From a checkpoint of a small sound classifier: held-out accuracy 100%.
Rows from block 11 of a small sound classifier, named by matrix and row number. Rows with one number belong to one channel. Each number is 500 + 40 x the weight over its row's rms, rounded and kept within 0 to 999. All counts start at 0. Numbers have three digits each.
Before each channel's rows are labels from the 100 clips, of 14976, where the channel reaches its highest value: "strongest on" is what is common among them. Only what is clearly more common there than usual is listed. The data: synthesized solo parts of chorales (CocoChorales). In brackets: how many of the 100, against the usual share in percent.
# convs1: first pointwise conv (model.blocks.11.convs.1.weight, 192x192x1), inputs 0-95
# convs3: second pointwise conv (model.blocks.11.convs.3.weight, 192x192x1, transposed), outputs 0-95

strongest on: bassoon (100 vs 8.5); note C#4 (51 vs 12.1)
convs1.121:520384464480529421365500574462500500500491531500504493561481500546507500547500500524500474500545537501500550481500512517469524494500502568543495466430473471500406500475500505493500502525499429486460500382500509470441500422500474509440536490501469473500500538524522500454536500530487565504
convs3.121:501528480468515467488539470500563516448500500500501483500518417480505492487500500429434507531500500500478529498571506500309551516499504478500500500425484516544476484493525480455519528534568476500515503521500456542519547477544566473500512443500491471469516397473493476500500434470522449500

strongest on: double bass (76 vs 1.7)
convs1.65:500500500479443549500521451485553504435566445501500476508500479540453500460525500472477500563437422522500500483579500421534428464474526500500500464550490500545532500497500545508511488500487500541438500528524500473496482500505495500500500500500500500520447500500377482500500500472564469471
convs3.65:500479500476438500500481486502500480500591500500492439500500497500540535510500517500549515500437500500431500481500516501524486472591432398500500500450500494500500500500500542540447500421557465558531463564519423500505510489475495469447486500510551472500500451500602516497500507493500539500

strongest on: clarinet (86 vs 9.1)
convs1.17:603459500496434458535515552500500463500500529496497441500415515582512487476509459476501506500435530494559500457421471500470513493401485494495500500509500512500521486500492516442370500566500453572522513501474500500501500500500490578539500500528539516600546500511534591500396529500500500500
convs3.17:522496451500500500514511500500500513570500500500412559500542500529454567466532512486561512388504507514441500532487447500465500464445507500489500500500511500493485500518409512564451533552500509564547500500565500448491500495477513470500526599500515508523463504500497520472612480529488500481

strongest on: clarinet (98 vs 9.1); note C#5 (32 vs 10); note D#5 (29 vs 9)
convs1.35:500500500468427500500442500418523500540475446536528522429479459500496502444505592498500521500513457472499443474500509541480502491486502523492493500500511448434520457574500500465455534500500540506500538422427517413500455483512500525461476445500500578651579495521461486512482478512525462500
convs3.35:444590517528513500537533489467530497454500500476547500520470555387565498500511418403464500574420532422603528531538483455500500551542515438500560506473524434500470500486503500466536521441519476423498483527523483545560500500506464565531519493487487487500540443500457500500467500500490512500

strongest on: saxophone (80 vs 1.5); note A4 (25 vs 8.5); note E4 (25 vs 8.8)
convs1.95:500390538500578517539469500480521549583500510500497433456500481500369474536500500500500565500495488500500464510538544372500502483500501513518500458500500443429500556463500387529447478500500522500500500500463491500459500428556498500446500524500557500468532571545386452454537500528500512492
convs3.95:500553506522581508500561423500500500366483503533583519491512514531470500500500449500500502488500503483470500459513522500500500468455539554561500551510500500535444509438500456446500500500478533500500500482500518496455512466500499516554494522500500500455514502526455497513476500462486500453

strongest on: trumpet (100 vs 8.1); note F5 (44 vs 8); note G5 (36 vs 6.4)
convs1.5:516445515500500461587584468500509500500471508476529447500500531528477396540512471500547498473526433542485565434505531500500388500542517487508500500500500500531500563500489466500500500546500500500509465524500516580510552460500500476461497475483599500470538561434512547469500526522499500566
convs3.5:500552439518494481500581473563575551464500532500500500555500529500407354536530456500398502422500500522549500527487558502500488500503492500548500533533434498500527566539516502529500516500500554489550484500500487511572490434539500505496500500459500377453500500500524511620488486460500500569

strongest on: trumpet (97 vs 8.1); note D5 (69 vs 8.1); note E5 (35 vs 7.7)
convs1.90:496500478500505554494588466560469512500500500487545514577551500435537567500514533500367473500536485500512475500500465500451548506500500500492500500446500500449482443534568500488475484448500451500505502563500502500500500500500471476500500538500588500469562500480541500570406497500500460508
convs3.90:500513527500500500480385457488471474500500500518509500423477484499500559451488522618453532594571519534500500429466483502529520405483537500478487500520564500451473457450498463500500500500500504482515500535500455483428523536500476503579496505584537544500500488503500508370499529500490529483

strongest on: flute (99 vs 8.9); note F#5 (41 vs 7.1)
convs1.29:614500533455529500551506500477509509470552544499500588506398514500429591480509500504500444500449495573500479529464498500500500500404483572611500500546475465588500465503452526526490500500531616500419432500583500490572486500513494489437511500549509525500500476500455430500500500476489500500
convs3.29:542500464482500503500530500485535520513500557500424485466489500500443536476499519490597533502597483547510487492462415500512547469516465540500528515500511496569516500500507508500483528500500502500488499507550435548488500482467500490500479416481519500544465423498527560500545526523510500531

strongest on: viola (96 vs 8.4); note G4 (32 vs 7.5); note F#4 (25 vs 8.4)
convs1.153:558503578500500500510500420500454538500500411428504500445513598548471456500497441536507487566464507528517500526500514500479500500477500460656500500532555545507533476486518456491500500500479390500491500500498510500587500465500502580487493476500490659485594500496478641463466473500463512500
convs3.153:500574458500512440477500500500512525500493503547465428442534500532517500532476413485444500526505475500500556500557542436500553476493500500455500489434476568466500472498500527500486461532498500466444443500495395583500584453577526500500419578569507575468500500500593548500500380500538500507

strongest on: oboe (84 vs 7.4); note D5 (40 vs 8.1); note C5 (36 vs 10.5)
convs1.162:500490606488539489470500482500500531486500437525496475500500506539510487500500444549500500500497531585500644503484574500500532603500500500504457500500515557500543500549485521555465500500496515484493410554500500560500531508522500557565414554449500490509500500500500461500555469500482500491
convs3.162:519512539500487500457457439492503451475500507455500500500463517500492549500505557500528500500500468550500500428442465478648500500533479500534561510460568483500411491406500496500440505508554500515500528586566528500500487508500473543500500534540500501622527471419461490501476581500440500418

strongest on: violin (80 vs 13.7)
convs1.182:444500479571500500520532516484505561553454501462521532514458587535529504500500500478480509500477657500500469534549500446444500560531494508444542483500500520500478479500474506522538417432517393453500518509496497512459457500532506404398531500500478491491497470533535548519488463473500546449
convs3.182:500462588468467472432506527609554543500478500529500475510542500532497500438511502500460471461529496500471500543507466502500481473461562500462518489528563545429515529514500504517368451504512500435492458500494512485530550499556559392530500486433511500461409500497489517548478494470501462500

strongest on: double bass (73 vs 1.7)
convs1.2:365483513500522452518478401509491488538472483500471540512526606462500520458541518500521481500402500452523500540500534546443500532585517537513461538500500500526500567449500500607512458500500439572436500500466469479470448490396500440508500455561535500504546527500500474500537500492500505438
convs3.2:459427544515518500500461499512499500440514501500581500530500535500546500500500489544447531526500511477562500500500593500500518481576500500500500500500500479573515515500500500551478470500500563233513516500473480453407479500553529500500500500520512500483508481500500536458481425500484477475

strongest on: saxophone (99 vs 1.5); note F#4 (31 vs 8.4); note E4 (27 vs 8.8)
convs1.152:567482550461611482577500510492549476482438511489559547633469497506465528523500504426468431523466503519438490517385499502470500500511524500476518544458448582498500500435512541500558544446507526440522489514500468441508500535500502504499530524413500513500467567525519500500500444553520586500
convs3.152:427500500446439503496500500397514500523495468500500555550481500516572435536500392438500549483500466503500500565533388444500500465500511513540500562500500500521532488500500500448500463500451512522517464508500493514501468463485434500500522499500500500543512414524467500481485500551558492492

strongest on: clarinet (49 vs 9.1); note D#5 (31 vs 9); note F5 (25 vs 8)
convs1.54:492525489500425511543448515500500537429546500555501556421445497500550539500500457500500497500500500500451500517460500500500484441533503500477491500555532449518519364539462533452457500423495530564500455500530514508500437589443553580500529500501523412603507500500500500543433500500460527465
convs3.54:500500507500559511500529477462500505500477535500552596551442580500500500525502476500464500574500579463615460500547500500486522500535460495458500516500542500500502500500500500500569500500485500434444511500416491500534500531500436577550500441500475533500500500478472494499449547521551534500

strongest on: trombone (96 vs 7.4); note G#4 (67 vs 9)
convs1.132:500500500500500500629500352539469500432520500449500479509500657517510500477500426500506486494454475487500500482500480524450500566431478509582500463526507500500535500529509490533504500539496555500415482500500516500507492500500498524477500617485500500482552464500521500363521533503481451500
convs3.132:500507500502483512500440538452560449452531500500496551590500500500431501456471461537496572531500408540500500578469500500500572514500501500500545500500464500452590500484500407521515500525500572479479500551459424500441595522396500476500500404541578509500513500544500500532458507500512542500

strongest on: trumpet (58 vs 8.1); horn (28 vs 6.9)
convs1.49:441553500430499556500500524526493539509500505478500484496500464466467515500477557484500517511506554510528443523458500449501486551591495428403538511478412455507448500495500462426508435500553500491506495511500500402425482523521500433450473497500548510500450495474500561500500500523400540477
convs3.49:491568542500491465451500486500485500500500429434500435500475465464486521514532484500529490535461500500464465600520535515500550449483528535550500583500476542502429484500500500436449493460518530500441500461560500494500547501557500500457500500500500471554519455552572488610479500424500500487

strongest on: trumpet (94 vs 8.1); note G5 (51 vs 6.4); note F5 (48 vs 8)
convs1.47:500469498454522500460532500500524516500422500471497504500500456500500376500500500500500452500544541469500485500484535538473500525500500415500573487500430500482410574463500519481469536538500495440535572521500500500539500500575500500481500451475500540500500500513590379500444547507500460469
convs3.47:521532472489497452479500477524577502454496522500503500500554453478500239546533454500500500500500486523481529394500573500506500513490474513569500500500522482500577500500534527500436520510500500500500487500456456511515540458500460483527500410500500500500500460501500500598469462500548500453

strongest on: tuba (100 vs 8.5); note G#3 (44 vs 8.3); note E3 (28 vs 2.8)
convs1.134:577554500498436500452544532500500498444495500464483507500451500559505355500500506509500529500372500475462480444500458596498512535432428575557500500500500481468500500500500555469531500460461500476489498454408500500513500546564539534500612449493505500500500519483533497484521488500392500542
convs3.134:465500450500500466500485500500558500439500500500520546482530500472473137500560484500500501500500500428500492500485551500501500500500500514537500500497496485500521500518409519493434495575500516502500485488500468500500500500531500480500498556494509426500449493554500522467471500508541500477

strongest on: flute (65 vs 8.9); double bass (34 vs 1.7)
convs1.140:488555472500417557474500445500496518487513491420512500470454500500505500500531509500472500510478501455575449480489489500488500444500557516492444500551559500373580521581423460501460503601513472577500500583500503500490500545488442471484500500568500523499500500489508559485503452500464440498
convs3.140:460460512421468540465500545455500500553548500495461528490504485530537500482500525454492515452526500517387500403500442500500500454480525483436450531420500498508475391464464503484489573500482489500470462500457495500500486496476500529488480552479528500516504500462574527543510535500541509558

strongest on: flute (75 vs 8.9); note E5 (27 vs 7.7)
convs1.77:500518540474451443561458481500518460500533376500500514490500436430614543462519482500500580473472488500509482500500500500500500434488454490500440500500527500595521458511451505564481493454500500476474500497511500490498500476474500447548534500466550500519469444500500544500500450511573500500
convs3.77:557508500445468498446463475505468500498493477498469512500473459505481505518507544541495518500560500574511461500454472509540460481523500570486420500500585500522463503459501519461409508535566500500505450522500500516479500462486526523500541540560500500540461472506507500517500615500547528500

strongest on: bassoon (93 vs 8.5); note A#3 (56 vs 10.6); note C4 (27 vs 10.8)
convs1.173:508446500500563500500535497422509510440479500478476558500495500500418517500544496498500500521498466532484500537540570459500500590500473500479545485500577500567500478491500426510540503552537500489492425500388500459500504424500493441525490553496533576506485500500442490497512458516500578500
convs3.173:417585500439540497550487500500528514510500500563500477525500487489500448539486358447500550500565500500506500602553524502488496504500569488550459459484531486507600488513518500429480458499466500450493505500562500552500509500481500500508439438500521500424522457600410557439485419444500462522

strongest on: trumpet (100 vs 8.1); note F5 (45 vs 8); note D5 (36 vs 8.1)
convs1.59:573525558526554465489518500529490500500500478472503500500545500500452438500493388568594500500477464500500500457541523500500433477500500585500518538500527660484608580500500500500500537500530520473521518467401445501481502500556479482497424500500500500481536390564513513500500483463509540500
convs3.59:532500419433451477563603537541531500477500547500500522496568478490500367553500469500411515406433520429500503547498553490425500500499500511525519504510403425508500500538450529500489500501510510456500482460500500522500442450500511500373513491460500413467465527515500500634503459500500489567

strongest on: tuba (98 vs 8.5); note A3 (80 vs 8.7)
convs1.105:478445523396464500500489564555574531500500504500500412433443515500571473500502500392496490442500425502492444523485531532504513500496512459484500497500493577500484500500500448420497478500547500500528508511452500523500584564477500500487513500467584389463444500361459448542482500552500500500
convs3.105:500384500500504507500505602500500501529458500500474500482500521539548500437485507477523507478525491449450490500500452462452500500497500484404471453486580500512570500478531476500448484553517433485498500550523500529476500509473508500476500532459517560500502500500490455500517470486478525500

strongest on: oboe (63 vs 7.4); saxophone (34 vs 1.5)
convs1.80:528534652496500573455559531500488500502641544560381547595500500541500502440500513518500500498488500500500483492490523539500558478462498517461499500500512500495540500500544492455579477519515500500486555500532460476484406500500525500500436538470471472582461502516545457500559459482477500488
convs3.80:500420506473504549500628563500560508500517566500605539550500529492500500503500500489448525500423585495500456509563470505436500500500551434500564445500422421500500500500484591522500525434471500477486477526500492500559373469487501488559500451442500474509500532476554464500500484454500561500

strongest on: oboe (96 vs 7.4); note G#4 (35 vs 9); note C5 (29 vs 10.5)
convs1.98:517511563460478465500447500555500532500528500496500500459500500466530496500473500608583501477441495524468625500500500544484508500516454596500444460468500475500536517503525500467516500500481530471500431493463500546483582493538500500525500500472502500478464466479503514479561500525488479500
convs3.98:500486564494500492557500533500500498546500515572479461500500540500500455500396442500407524500495535472461513551489549516424564496500549454480503515500456493500601444497561500500544500466425486476441462467439491485491500524516521461500495442501550500359500581537500519494516439460504500540

strongest on: violin (91 vs 13.7); note E5 (49 vs 7.7); note F#5 (38 vs 7.1)
convs1.4:466500554436559581500500473462500481518378489610490480477500500518500500493500521520509500500525469466424500462503500500541510500502485500597490500500562542500526531372500616453500610541457498479528424492477534557500473500500500512500598500500500500500505544517469500500500554524524500533
convs3.4:491506485528465500500523500500576503542505454511500474468500471436517497469573537441520502540500434554476500517544500556500500456500495471543487482500500500470501500500500549488500531440537500500476500500500500507500525500462563460481501579499458492507484500500500500500586457474450500559

strongest on: cello (97 vs 10); note A#3 (34 vs 10.6); note B3 (26 vs 9.6)
convs1.117:559554545524533500529467509623433487500500535500503500507500500533517500399500519504615500525546500453489500500509463500498500491467510500499464498514500500469500500537500446480514517500500500500421553473500340472510497500489457500568505490500500500549506504500698500454500500445455500498
convs3.117:500507482500545500500542504439379610482500444500480500500568442478500425482562502533629522466514476500500500500500456500526578494500395580486426473500503543523461501526503558503518429500548511500500500494485492500500539446478500500460464526410500485506507452500445460469500428500504498500

strongest on: trumpet (100 vs 8.1); note F5 (57 vs 8); note G5 (50 vs 6.4)
convs1.31:508563430506476500569502521506500500500408442485504514466500465488487339500500500492646454500409500533549455545532500419541438467500500481500535500500486580423526541500489524500517527486482504480491475500513500500475495507575500483538416519500461473502498505500494478500500500578511458500
convs3.31:500500584500560521485431515452500503528481469500501500483440522500537715500500524500660476617547500500503500507529444514500520440500535499472500500463561571500427436500500500483539489456506500555462511545516540500444520581500513500500500498552500610541545493456500500398500489481500521457

strongest on: flute (100 vs 8.9); note D#5 (40 vs 9); note D5 (32 vs 8.1)
convs1.142:571500500431516486474500468500569500504539485500486438500479456471500539377562425434441509500500536585514458513500487469500500584500562547529458500490500501576536500557500541501435500500444535573500500500525512500560488446443454500500500500500522459500441434417471586587500511412500482523
convs3.142:445451500507397562580487500434482462500500530500498522500500500500500500500500500500466558447535500461450459390500423476495532534500466417396409579500500500495584467528500529440490500533410479544521525574500465594508463480456495519500518500398535561519514464500555536500541500561500534558

strongest on: tuba (99 vs 8.5); note G#3 (76 vs 8.3)
convs1.69:480500460500479500509493484500500460558430476504546517537500568501500502459500454508500482500514513563542517502535500500500493458532492515498500466571560560500527500555373500469515446500500520565532464493349506500541539503578500491543480520500500472442500500502500490500547500500500504427
convs3.69:500561500483488431500497486500535469500480500500500500513572543485509451510532409472500500498500505520440523500480533500432513484492503512507556500500500322500512500464420500438500509562454500453500483576500439572500538500498520500500500492456500390500531421535440491483500419500500487471

strongest on: saxophone (100 vs 1.5); note A4 (26 vs 8.5)
convs1.129:547500518520541428500589364492526478500450500500504500477439467532500506513528458487476500464424451499493500471500548417545400529500494493515508510542565467503588559438516505500470601496427518500404524510501522500460508478601482417371513625518500500508500453495500500457535500500496420576
convs3.129:500500523475462500542403530500488468526500436535419460454575500533500514534516524500500500500510536500468491481498475500500461520500456545500464521559531621516500500522500423557521565500523500512486459421431500595560571589547516500500504598500500500399514474548567523504500509499527403500

strongest on: saxophone (100 vs 1.5); note A4 (27 vs 8.5)
convs1.133:560502501500500499529594397500485512500500492515500474500484552612433500500500500562430500500424472551515487513511531469476456654509571543500500525500535441542551609500483500496526500538496515544428516500500500500481454500539500531500549626500475498500542483459500535457553500511481420500
convs3.133:500518463466478455498500478500500498500559438500461520458500494492486486567487449500528465449500517451481472473500421488455530515500479442500500581500464503520486352500462481511500500450510461541500439454463481605560500557556500576500500568500482484465498508500632548500500511500500458575

strongest on: oboe (100 vs 7.4); note A4 (44 vs 8.5); note B4 (37 vs 9.4)
convs1.43:510448500462500551393500500493500500530500500497510539513500455392510500491500403467520452500498386500488514478500500607456398505500500423500500500500407497500493438540500432457510545500517530472469500500484488524513500495500518449377435492483438506500500500519500514472500500530500477525
convs3.43:484472500471503478396480467487500500523536472500511505500440520514500463489520535566539553500524500491487500521482481512557524500502505518477476500500571612428417518488408500522493451496474500420500455471539472446500535504589500522465500465513535500593500466500488500474504499525550542459

strongest on: trumpet (74 vs 8.1); bassoon (26 vs 8.5)
convs1.66:508464452554535418437527500500500467500530446478500457500528500488500463493496418500500510453480500547475491562500578482500532500465580529500517513357500553606543500537539500452516481486445474417500500462457470385555500381463534564568500500500500479501428448472453513517477533500485574500
convs3.66:500603488457543471500501500500500500408497498500458500497550452500487461532529492435498473518500500497509522578542500515500475488507526560546500500488433493521442500500530466470463536489542500500500500466532469530535519500500477500448500462500497500479522500531500533621410548460484500500

strongest on: tuba (100 vs 8.5); note G#3 (55 vs 8.3)
convs1.141:492476502535506490485500523478515470659428502476395500571428498555450458436500500500500501533500538423563475500500455488483504485500476422500541500500503488356492500481412484534473500500512500436427574501355500426500454401540482500528500509569470508500468500500540491500498472478500428544
convs3.141:524442510450500500500500530476483500606500468516422490496500453560500509485484590505492500519500509516491496500500494483473513500500500554502500463520443613500552500500636500605516507498540441500500493443500500500496500545516500444500483458546542572419483548507500496502500500454510491467

strongest on: double bass (52 vs 1.7)
convs1.187:538487424532548500500457500430538493602506480415519500500500500478503471562519500503527544526533491510492485483500500503500516500510566469517525536500512510459496562492521344506500456459500531532540500567499515523515486391523519471538500518480498500500500485500431545527500503500526441548
convs3.187:494518447494428500498473500508500455500612440500500437500500500493500515500514504500492500555500500503424500500479503500476500511564500385488482500500478500500500445568423513500462576396545500493554461500479408609523548533500547500447469500500532477551500450500603515500500489475500533565

strongest on: viola (90 vs 8.4); note F4 (45 vs 9.2); note D#4 (31 vs 11.4)
convs1.154:500533500499544466500500500500500500500556517449525535431532499538500516492500488635604422521578488467484567488493477500510500460500436399512500500526500705560500418496451539503490540468500500441428500550500460522507547582556500540500483484532436500500490500506534510452498500500449557444
convs3.154:539558500455613512473510494500467571500467444441491500466499469500500507500540500428619500468518497582500494560500465491500440537500497549546558500418552533544479522509500501542427500468594490514494467479530500451469437524500456519546500554500500440499512526510361500489500548440439488463

strongest on: saxophone (54 vs 1.5); note F#4 (32 vs 8.4); note E4 (30 vs 8.8)
convs1.28:450494548545500477501489487527468467507480477505483485860499535494500519470500462491509500500500500471504538462478500522500445510533500487501505500522500502500500500467500496522481520506500512495513500505500539456500500495500528491459500482496466500496454500500500491460500500500500545500
convs3.28:557500500500500527500488500419481533481481500500519500740500511500463500523500493500443505504500577500473481497561471514500500500463569533452471603500505500466502500500500482500500483511490500519487544478500500500500478496489500576500512465431501482559500468500450444499500500566458510516

strongest on: note F#4 (40 vs 8.4); instrument: cello (40 vs 10); saxophone (39 vs 1.5)
convs1.88:515500532537504571500500522493336471499547485460462492508500500616478500500467500529532429500500500500467449500500502441429531636500500573566503522476492525500500537500515475577482500592497494500500482489500484529536500479555503608523500604526544597500490497492546524505500500419524500508
convs3.88:500479470500547515518500551500635464500597553500537500520483500510500500545472473547451546500511521480500460458500435348523571536500481500500500508412529528500513497500439535500477461510417500485562500561398500493500486472506500499500500508510476500546467474494531526455500495500589500433

strongest on: viola (47 vs 8.4); trombone (26 vs 7.4)
convs1.190:429589528593500500484506467491500500408518421486500408500489455500458482508500500518511490409511398500500500488500500522556475500587432652500524445500551500500500487500498500500500529526430544527510440488463476475543530540500500517500518500580438500522440399500518503456575597490500542512
convs3.190:566482489427486496471494495495566616528487518500519406553500446500453448503464507546500500532500500500476556618512500514500505500477500500545553500511494489487447512517500500521410500492529500477507417536437500475477511494500508470500464484500528500448477500517519456563375472491527528500

strongest on: tuba (98 vs 8.5); note G#3 (45 vs 8.3)
convs1.116:518500506521462486500524477488524462406544500504500500532550523455574326519500534445556464500500439500500500500555500491479500500496509436500514485500580500431488479437514487547590471518493500500509481500464497574514500500457509546453460468427500500468500500500500500493500495502492500461
convs3.116:437481551500508500500500553486500491504481500500502471475489479477599658424503545466545478584439500568500519583527551563513500455500500500515456446494471524473504476508572477487592461402530500545448500500500500501496500550471585444500455538561500540500500455428529500500500478431393500522

strongest on: bassoon (99 vs 8.5); note G#3 (25 vs 8.3); note A3 (25 vs 8.7)
convs1.160:500416479524511575497500434478537572467500476517539500435485551491547500500500456451500565522416500500500502507485496468500517500440478521442500500486522480583500464577522500556500531570469496469526454489500478400611500427509500495557520412420522507503500566501439525447489532502500380479
convs3.160:462500557530500520523474457517529497452494500500509499507500563474472454500500461396500500558456500463474533612500570551536494451494531502555500522502411461489500439454586413468509497433500471517491544500566514500500509529535500502463469509560500500416534475519446469540465508449397500489

strongest on: bassoon (93 vs 8.5); note F3 (36 vs 3.8); note F#3 (32 vs 4.9)
convs1.13:500417500513500473544505500523583456500552457500560422500503508500428544428500485495500526470485500524500458550550500500502526500494448536539465475500486500602524451507457582544500561500500474480497492470485487562438500509601476505419451484464642450442500500469459500518580500500457500494
convs3.13:500476500501486513470445500500500500500462473477500541484457419481500615540565582568551500500500494510500442449481500497438484507516452560500440516500500500500477524500498497500444500500571500596490486461473500553500500505499518500500505500445488498533500500567502402500500583520471539500

strongest on: saxophone (57 vs 1.5); tuba (41 vs 8.5)
convs1.115:500485500509603513413572500500525469522416500464502507500518456500517468480498449471521468506500500486504501500500500387500522500502471483500503584463500533440551579475500466411542471498501483496487500500462500500500500500565500469500441597500461500458390500500500539552453509497481500569
convs3.115:401500543576496500477500491466468504523500500477500509500500567500500575508453566442551498528531477494598539500476500494520500438517527450516497500526500598453480444500560450514588498500511516504501500500447500439500517500586500526500445550496445672500470507422500500471500476458500500447

strongest on: flute (97 vs 8.9); note G5 (44 vs 6.4); note A5 (32 vs 2.2)
convs1.91:565414455500517500512529446536510500500500500345510435452474500492475511439500546519500483509513500558528549526574505500505483500500493560500394490500453473445495500500500449530533500500500519675482600496490477393588460502489507461558500500454500548524500455457478570500529536489500533570
convs3.91:500500446500456500531492508430500478577500500505497500514474500500500500483500502528528500465544492500536444430492436495500470508447500499394322540500500500468496504500444557458436495500486454698500479497500507574475505476436488531478500486441500503500475433523454492479510503570566500515

strongest on: cello (100 vs 10); note B3 (32 vs 9.6); note D4 (31 vs 12.4)
convs1.6:524515500500587525642601363480395496500500500500514529439500581487482509532516527532495525506425446545485591539541500524537477500463516607522513451500500511500539500470542436562540471416537501500406545481500493493526475504505499503483473489486500575546500500500469496500500479479479500480
convs3.6:458500500612534477500458417524375602482440492500500411449479500510527536500500552500556449473491525390512506500500636572500413500479500500500543496500500500500479519507637423505531500500500500500519532500500533463502456500551500489460500523472469471483534519531435469480548490500436439505

strongest on: bassoon (100 vs 8.5); note A#3 (39 vs 10.6); note F3 (28 vs 3.8)
convs1.33:500382504500470500561529448440500497438544430495583557500582500500500500517520359500484430500457506500519567437492507468500482512573483500529500500417548482567531427501436475533500500500478548502599435466496492471518500497516500513485545533501490500438500465454417500398500422500455500493
convs3.33:500596500500567521518500519500532500500510500500500500524515546467516500529488405434445532532509500500522500629547550465520515504500542479500548444459521500500588492517500500465487500471500500426519500556558527500491505466482476517530460452500518500446513500556414548455500400500499500476

strongest on: tuba (69 vs 8.5); note G#3 (26 vs 8.3); note E3 (25 vs 2.8)
convs1.44:500589500528500500528377470538500490500500482500500500422469502503547409500536500500482442512570507522500441486468487500500494442500496500491520554531440534434500480585418493555500500506500529465418521562474486435484500570500500470500401461609500487556562456504547504500500510500500509500
convs3.44:500500439500422500484500473500513518468521500500538500525545560459470424500552470500492500463455500441570492500603522500496506542526488510481522577500476500500451500519351530436500500493500500500474450438542500570523531440509500500457538462500500399579473500537521500583500554543532537561

strongest on: clarinet (47 vs 9.1); tuba (25 vs 8.5)
convs1.79:500479525510407532536469500500500500496390500477500501432500430459544496472500451476500500500504488435519509448599480500500406500500499500496500539505508571463500453500420624500489552484500592530410500500501486475547440500500483472486481519482528495545500500500500441499500500523502500484
convs3.79:497472526500530566471500542506471477582498709522613454500489500524493503440500528510491520500500464563496474516464470546517512505479500551463420467496539500460421500537500488528418505498510500482547505507500569444576500500500477439532536480500492500500475543500492546509550551502503500500

strongest on: bassoon (97 vs 8.5); note C4 (44 vs 10.8); note G3 (26 vs 6.3)
convs1.108:500438500507412436519468500500568544583411396452464500470481523471466500449504500443454564521510500418517445563479500524500500500500500515500498500552470489484493507539459524486500455506550500426520566505427552432504500511529493457432513428487452489460500469504456486510449482500474521491
convs3.108:470500466579537500500503475500573540402500491498561471500562516466481500500476468417543471486471550448467500464477500500534464484500500472547538549500462373511483495466494497469521529500500500500496581506500596500517521492500500526511500501500438500500525480482500500481503423491500504500

strongest on: saxophone (69 vs 1.5); violin (31 vs 13.7)
convs1.34:500500500500496555505472506408500500500497500500462454500500551526500568574567513444418472465414522529500475539541500474448500499500469500460618497519446468557451479404635583500500502500500503430500500500583558500493424450500590500500500565526549438546500484476500441500508496500514500492
convs3.34:473483500507551500462500448500500545436465500451500572520403472510500500555500474518500500500560565441483497500502465500522529429539510511481519580500500555503413466408500506436535445533542555473480511476500590441455476498541438500500504610508500494558536500515500475522473601525563544487

strongest on: trombone (99 vs 7.4); note G#4 (58 vs 9)
convs1.25:477500501500585503315545444500523500479500534501500510540406467500500531531500515462500501484490533500488487505500394500604566500505500500500474365464500516517500464501500436500507482494500443524399514500500555500496450500500500489603448553518530500500500491500500500500500562500507467518
convs3.25:500479515493452521501485500503530466571500500517533500452500485464498443500583460500515552536477566493429518631500500500500515500500554523491546457539463449516530473500500500500454470487468506436456500500518464491509511470443555432500531492548564500479532500548474466599500590521483533500

strongest on: horn (100 vs 6.9); note G#4 (39 vs 9); note B4 (35 vs 9.4)
convs1.185:503406500486500500500506468539515442608474495500440500543496511482431547481515547435496500450533467505502445500534468453500526500545500505500500440537527429526460500497476503509366500442500518555537512500500480442592544383525500450453589505500500556486500500479500470461532509455534391520
convs3.185:472449457500451496504500521469482468607513578500500491500500500500500503500500457581519508452490492427488500491515440503371500588458454463450423500537570512504500447602453522536488508540442500564525471500480495495537500489489465475478552369429535507522482524500551500498495549485560507568

strongest on: double bass (84 vs 1.7)
convs1.123:500496500500440575443452500557533500458473489440561514500435472500539545500502500500473453575500522514557480500500399473541540441500513500525471559554500471500500449637436367548473500456522500546500542547517500508500475566559552454500514487557500484556500500500500496500499500455500500497
convs3.123:524499500491500472444509501536483500482532456500510500444500404537534500475500500500520551420500398535361513499461500512507500418466531521502518478493447500463500497520465500568393512500500471500539431538500490458458484500418533428458500591514570500482500500500500500538500497519500500518

strongest on: horn (73 vs 6.9); note C#5 (30 vs 10); note G#4 (25 vs 9)
convs1.183:454406500440500498440523545553509542454633500525519506447512500500500500485502466569507529508332500500470582534526500500500542526500484473500409500500432500500436446497500484493486427500500500684500500479560523563480500530493501501588502457500560500500512500519471408500500500500484500500
convs3.183:500480541485500521503513500603488512479500582500504511508500500548472383500450459519435509549450500500500500466541521494565528516542524474557570500490509500500500477484558448547539464500500522294545506562410500463561500494525500500519486500500500515541510584465475500500435437498486507467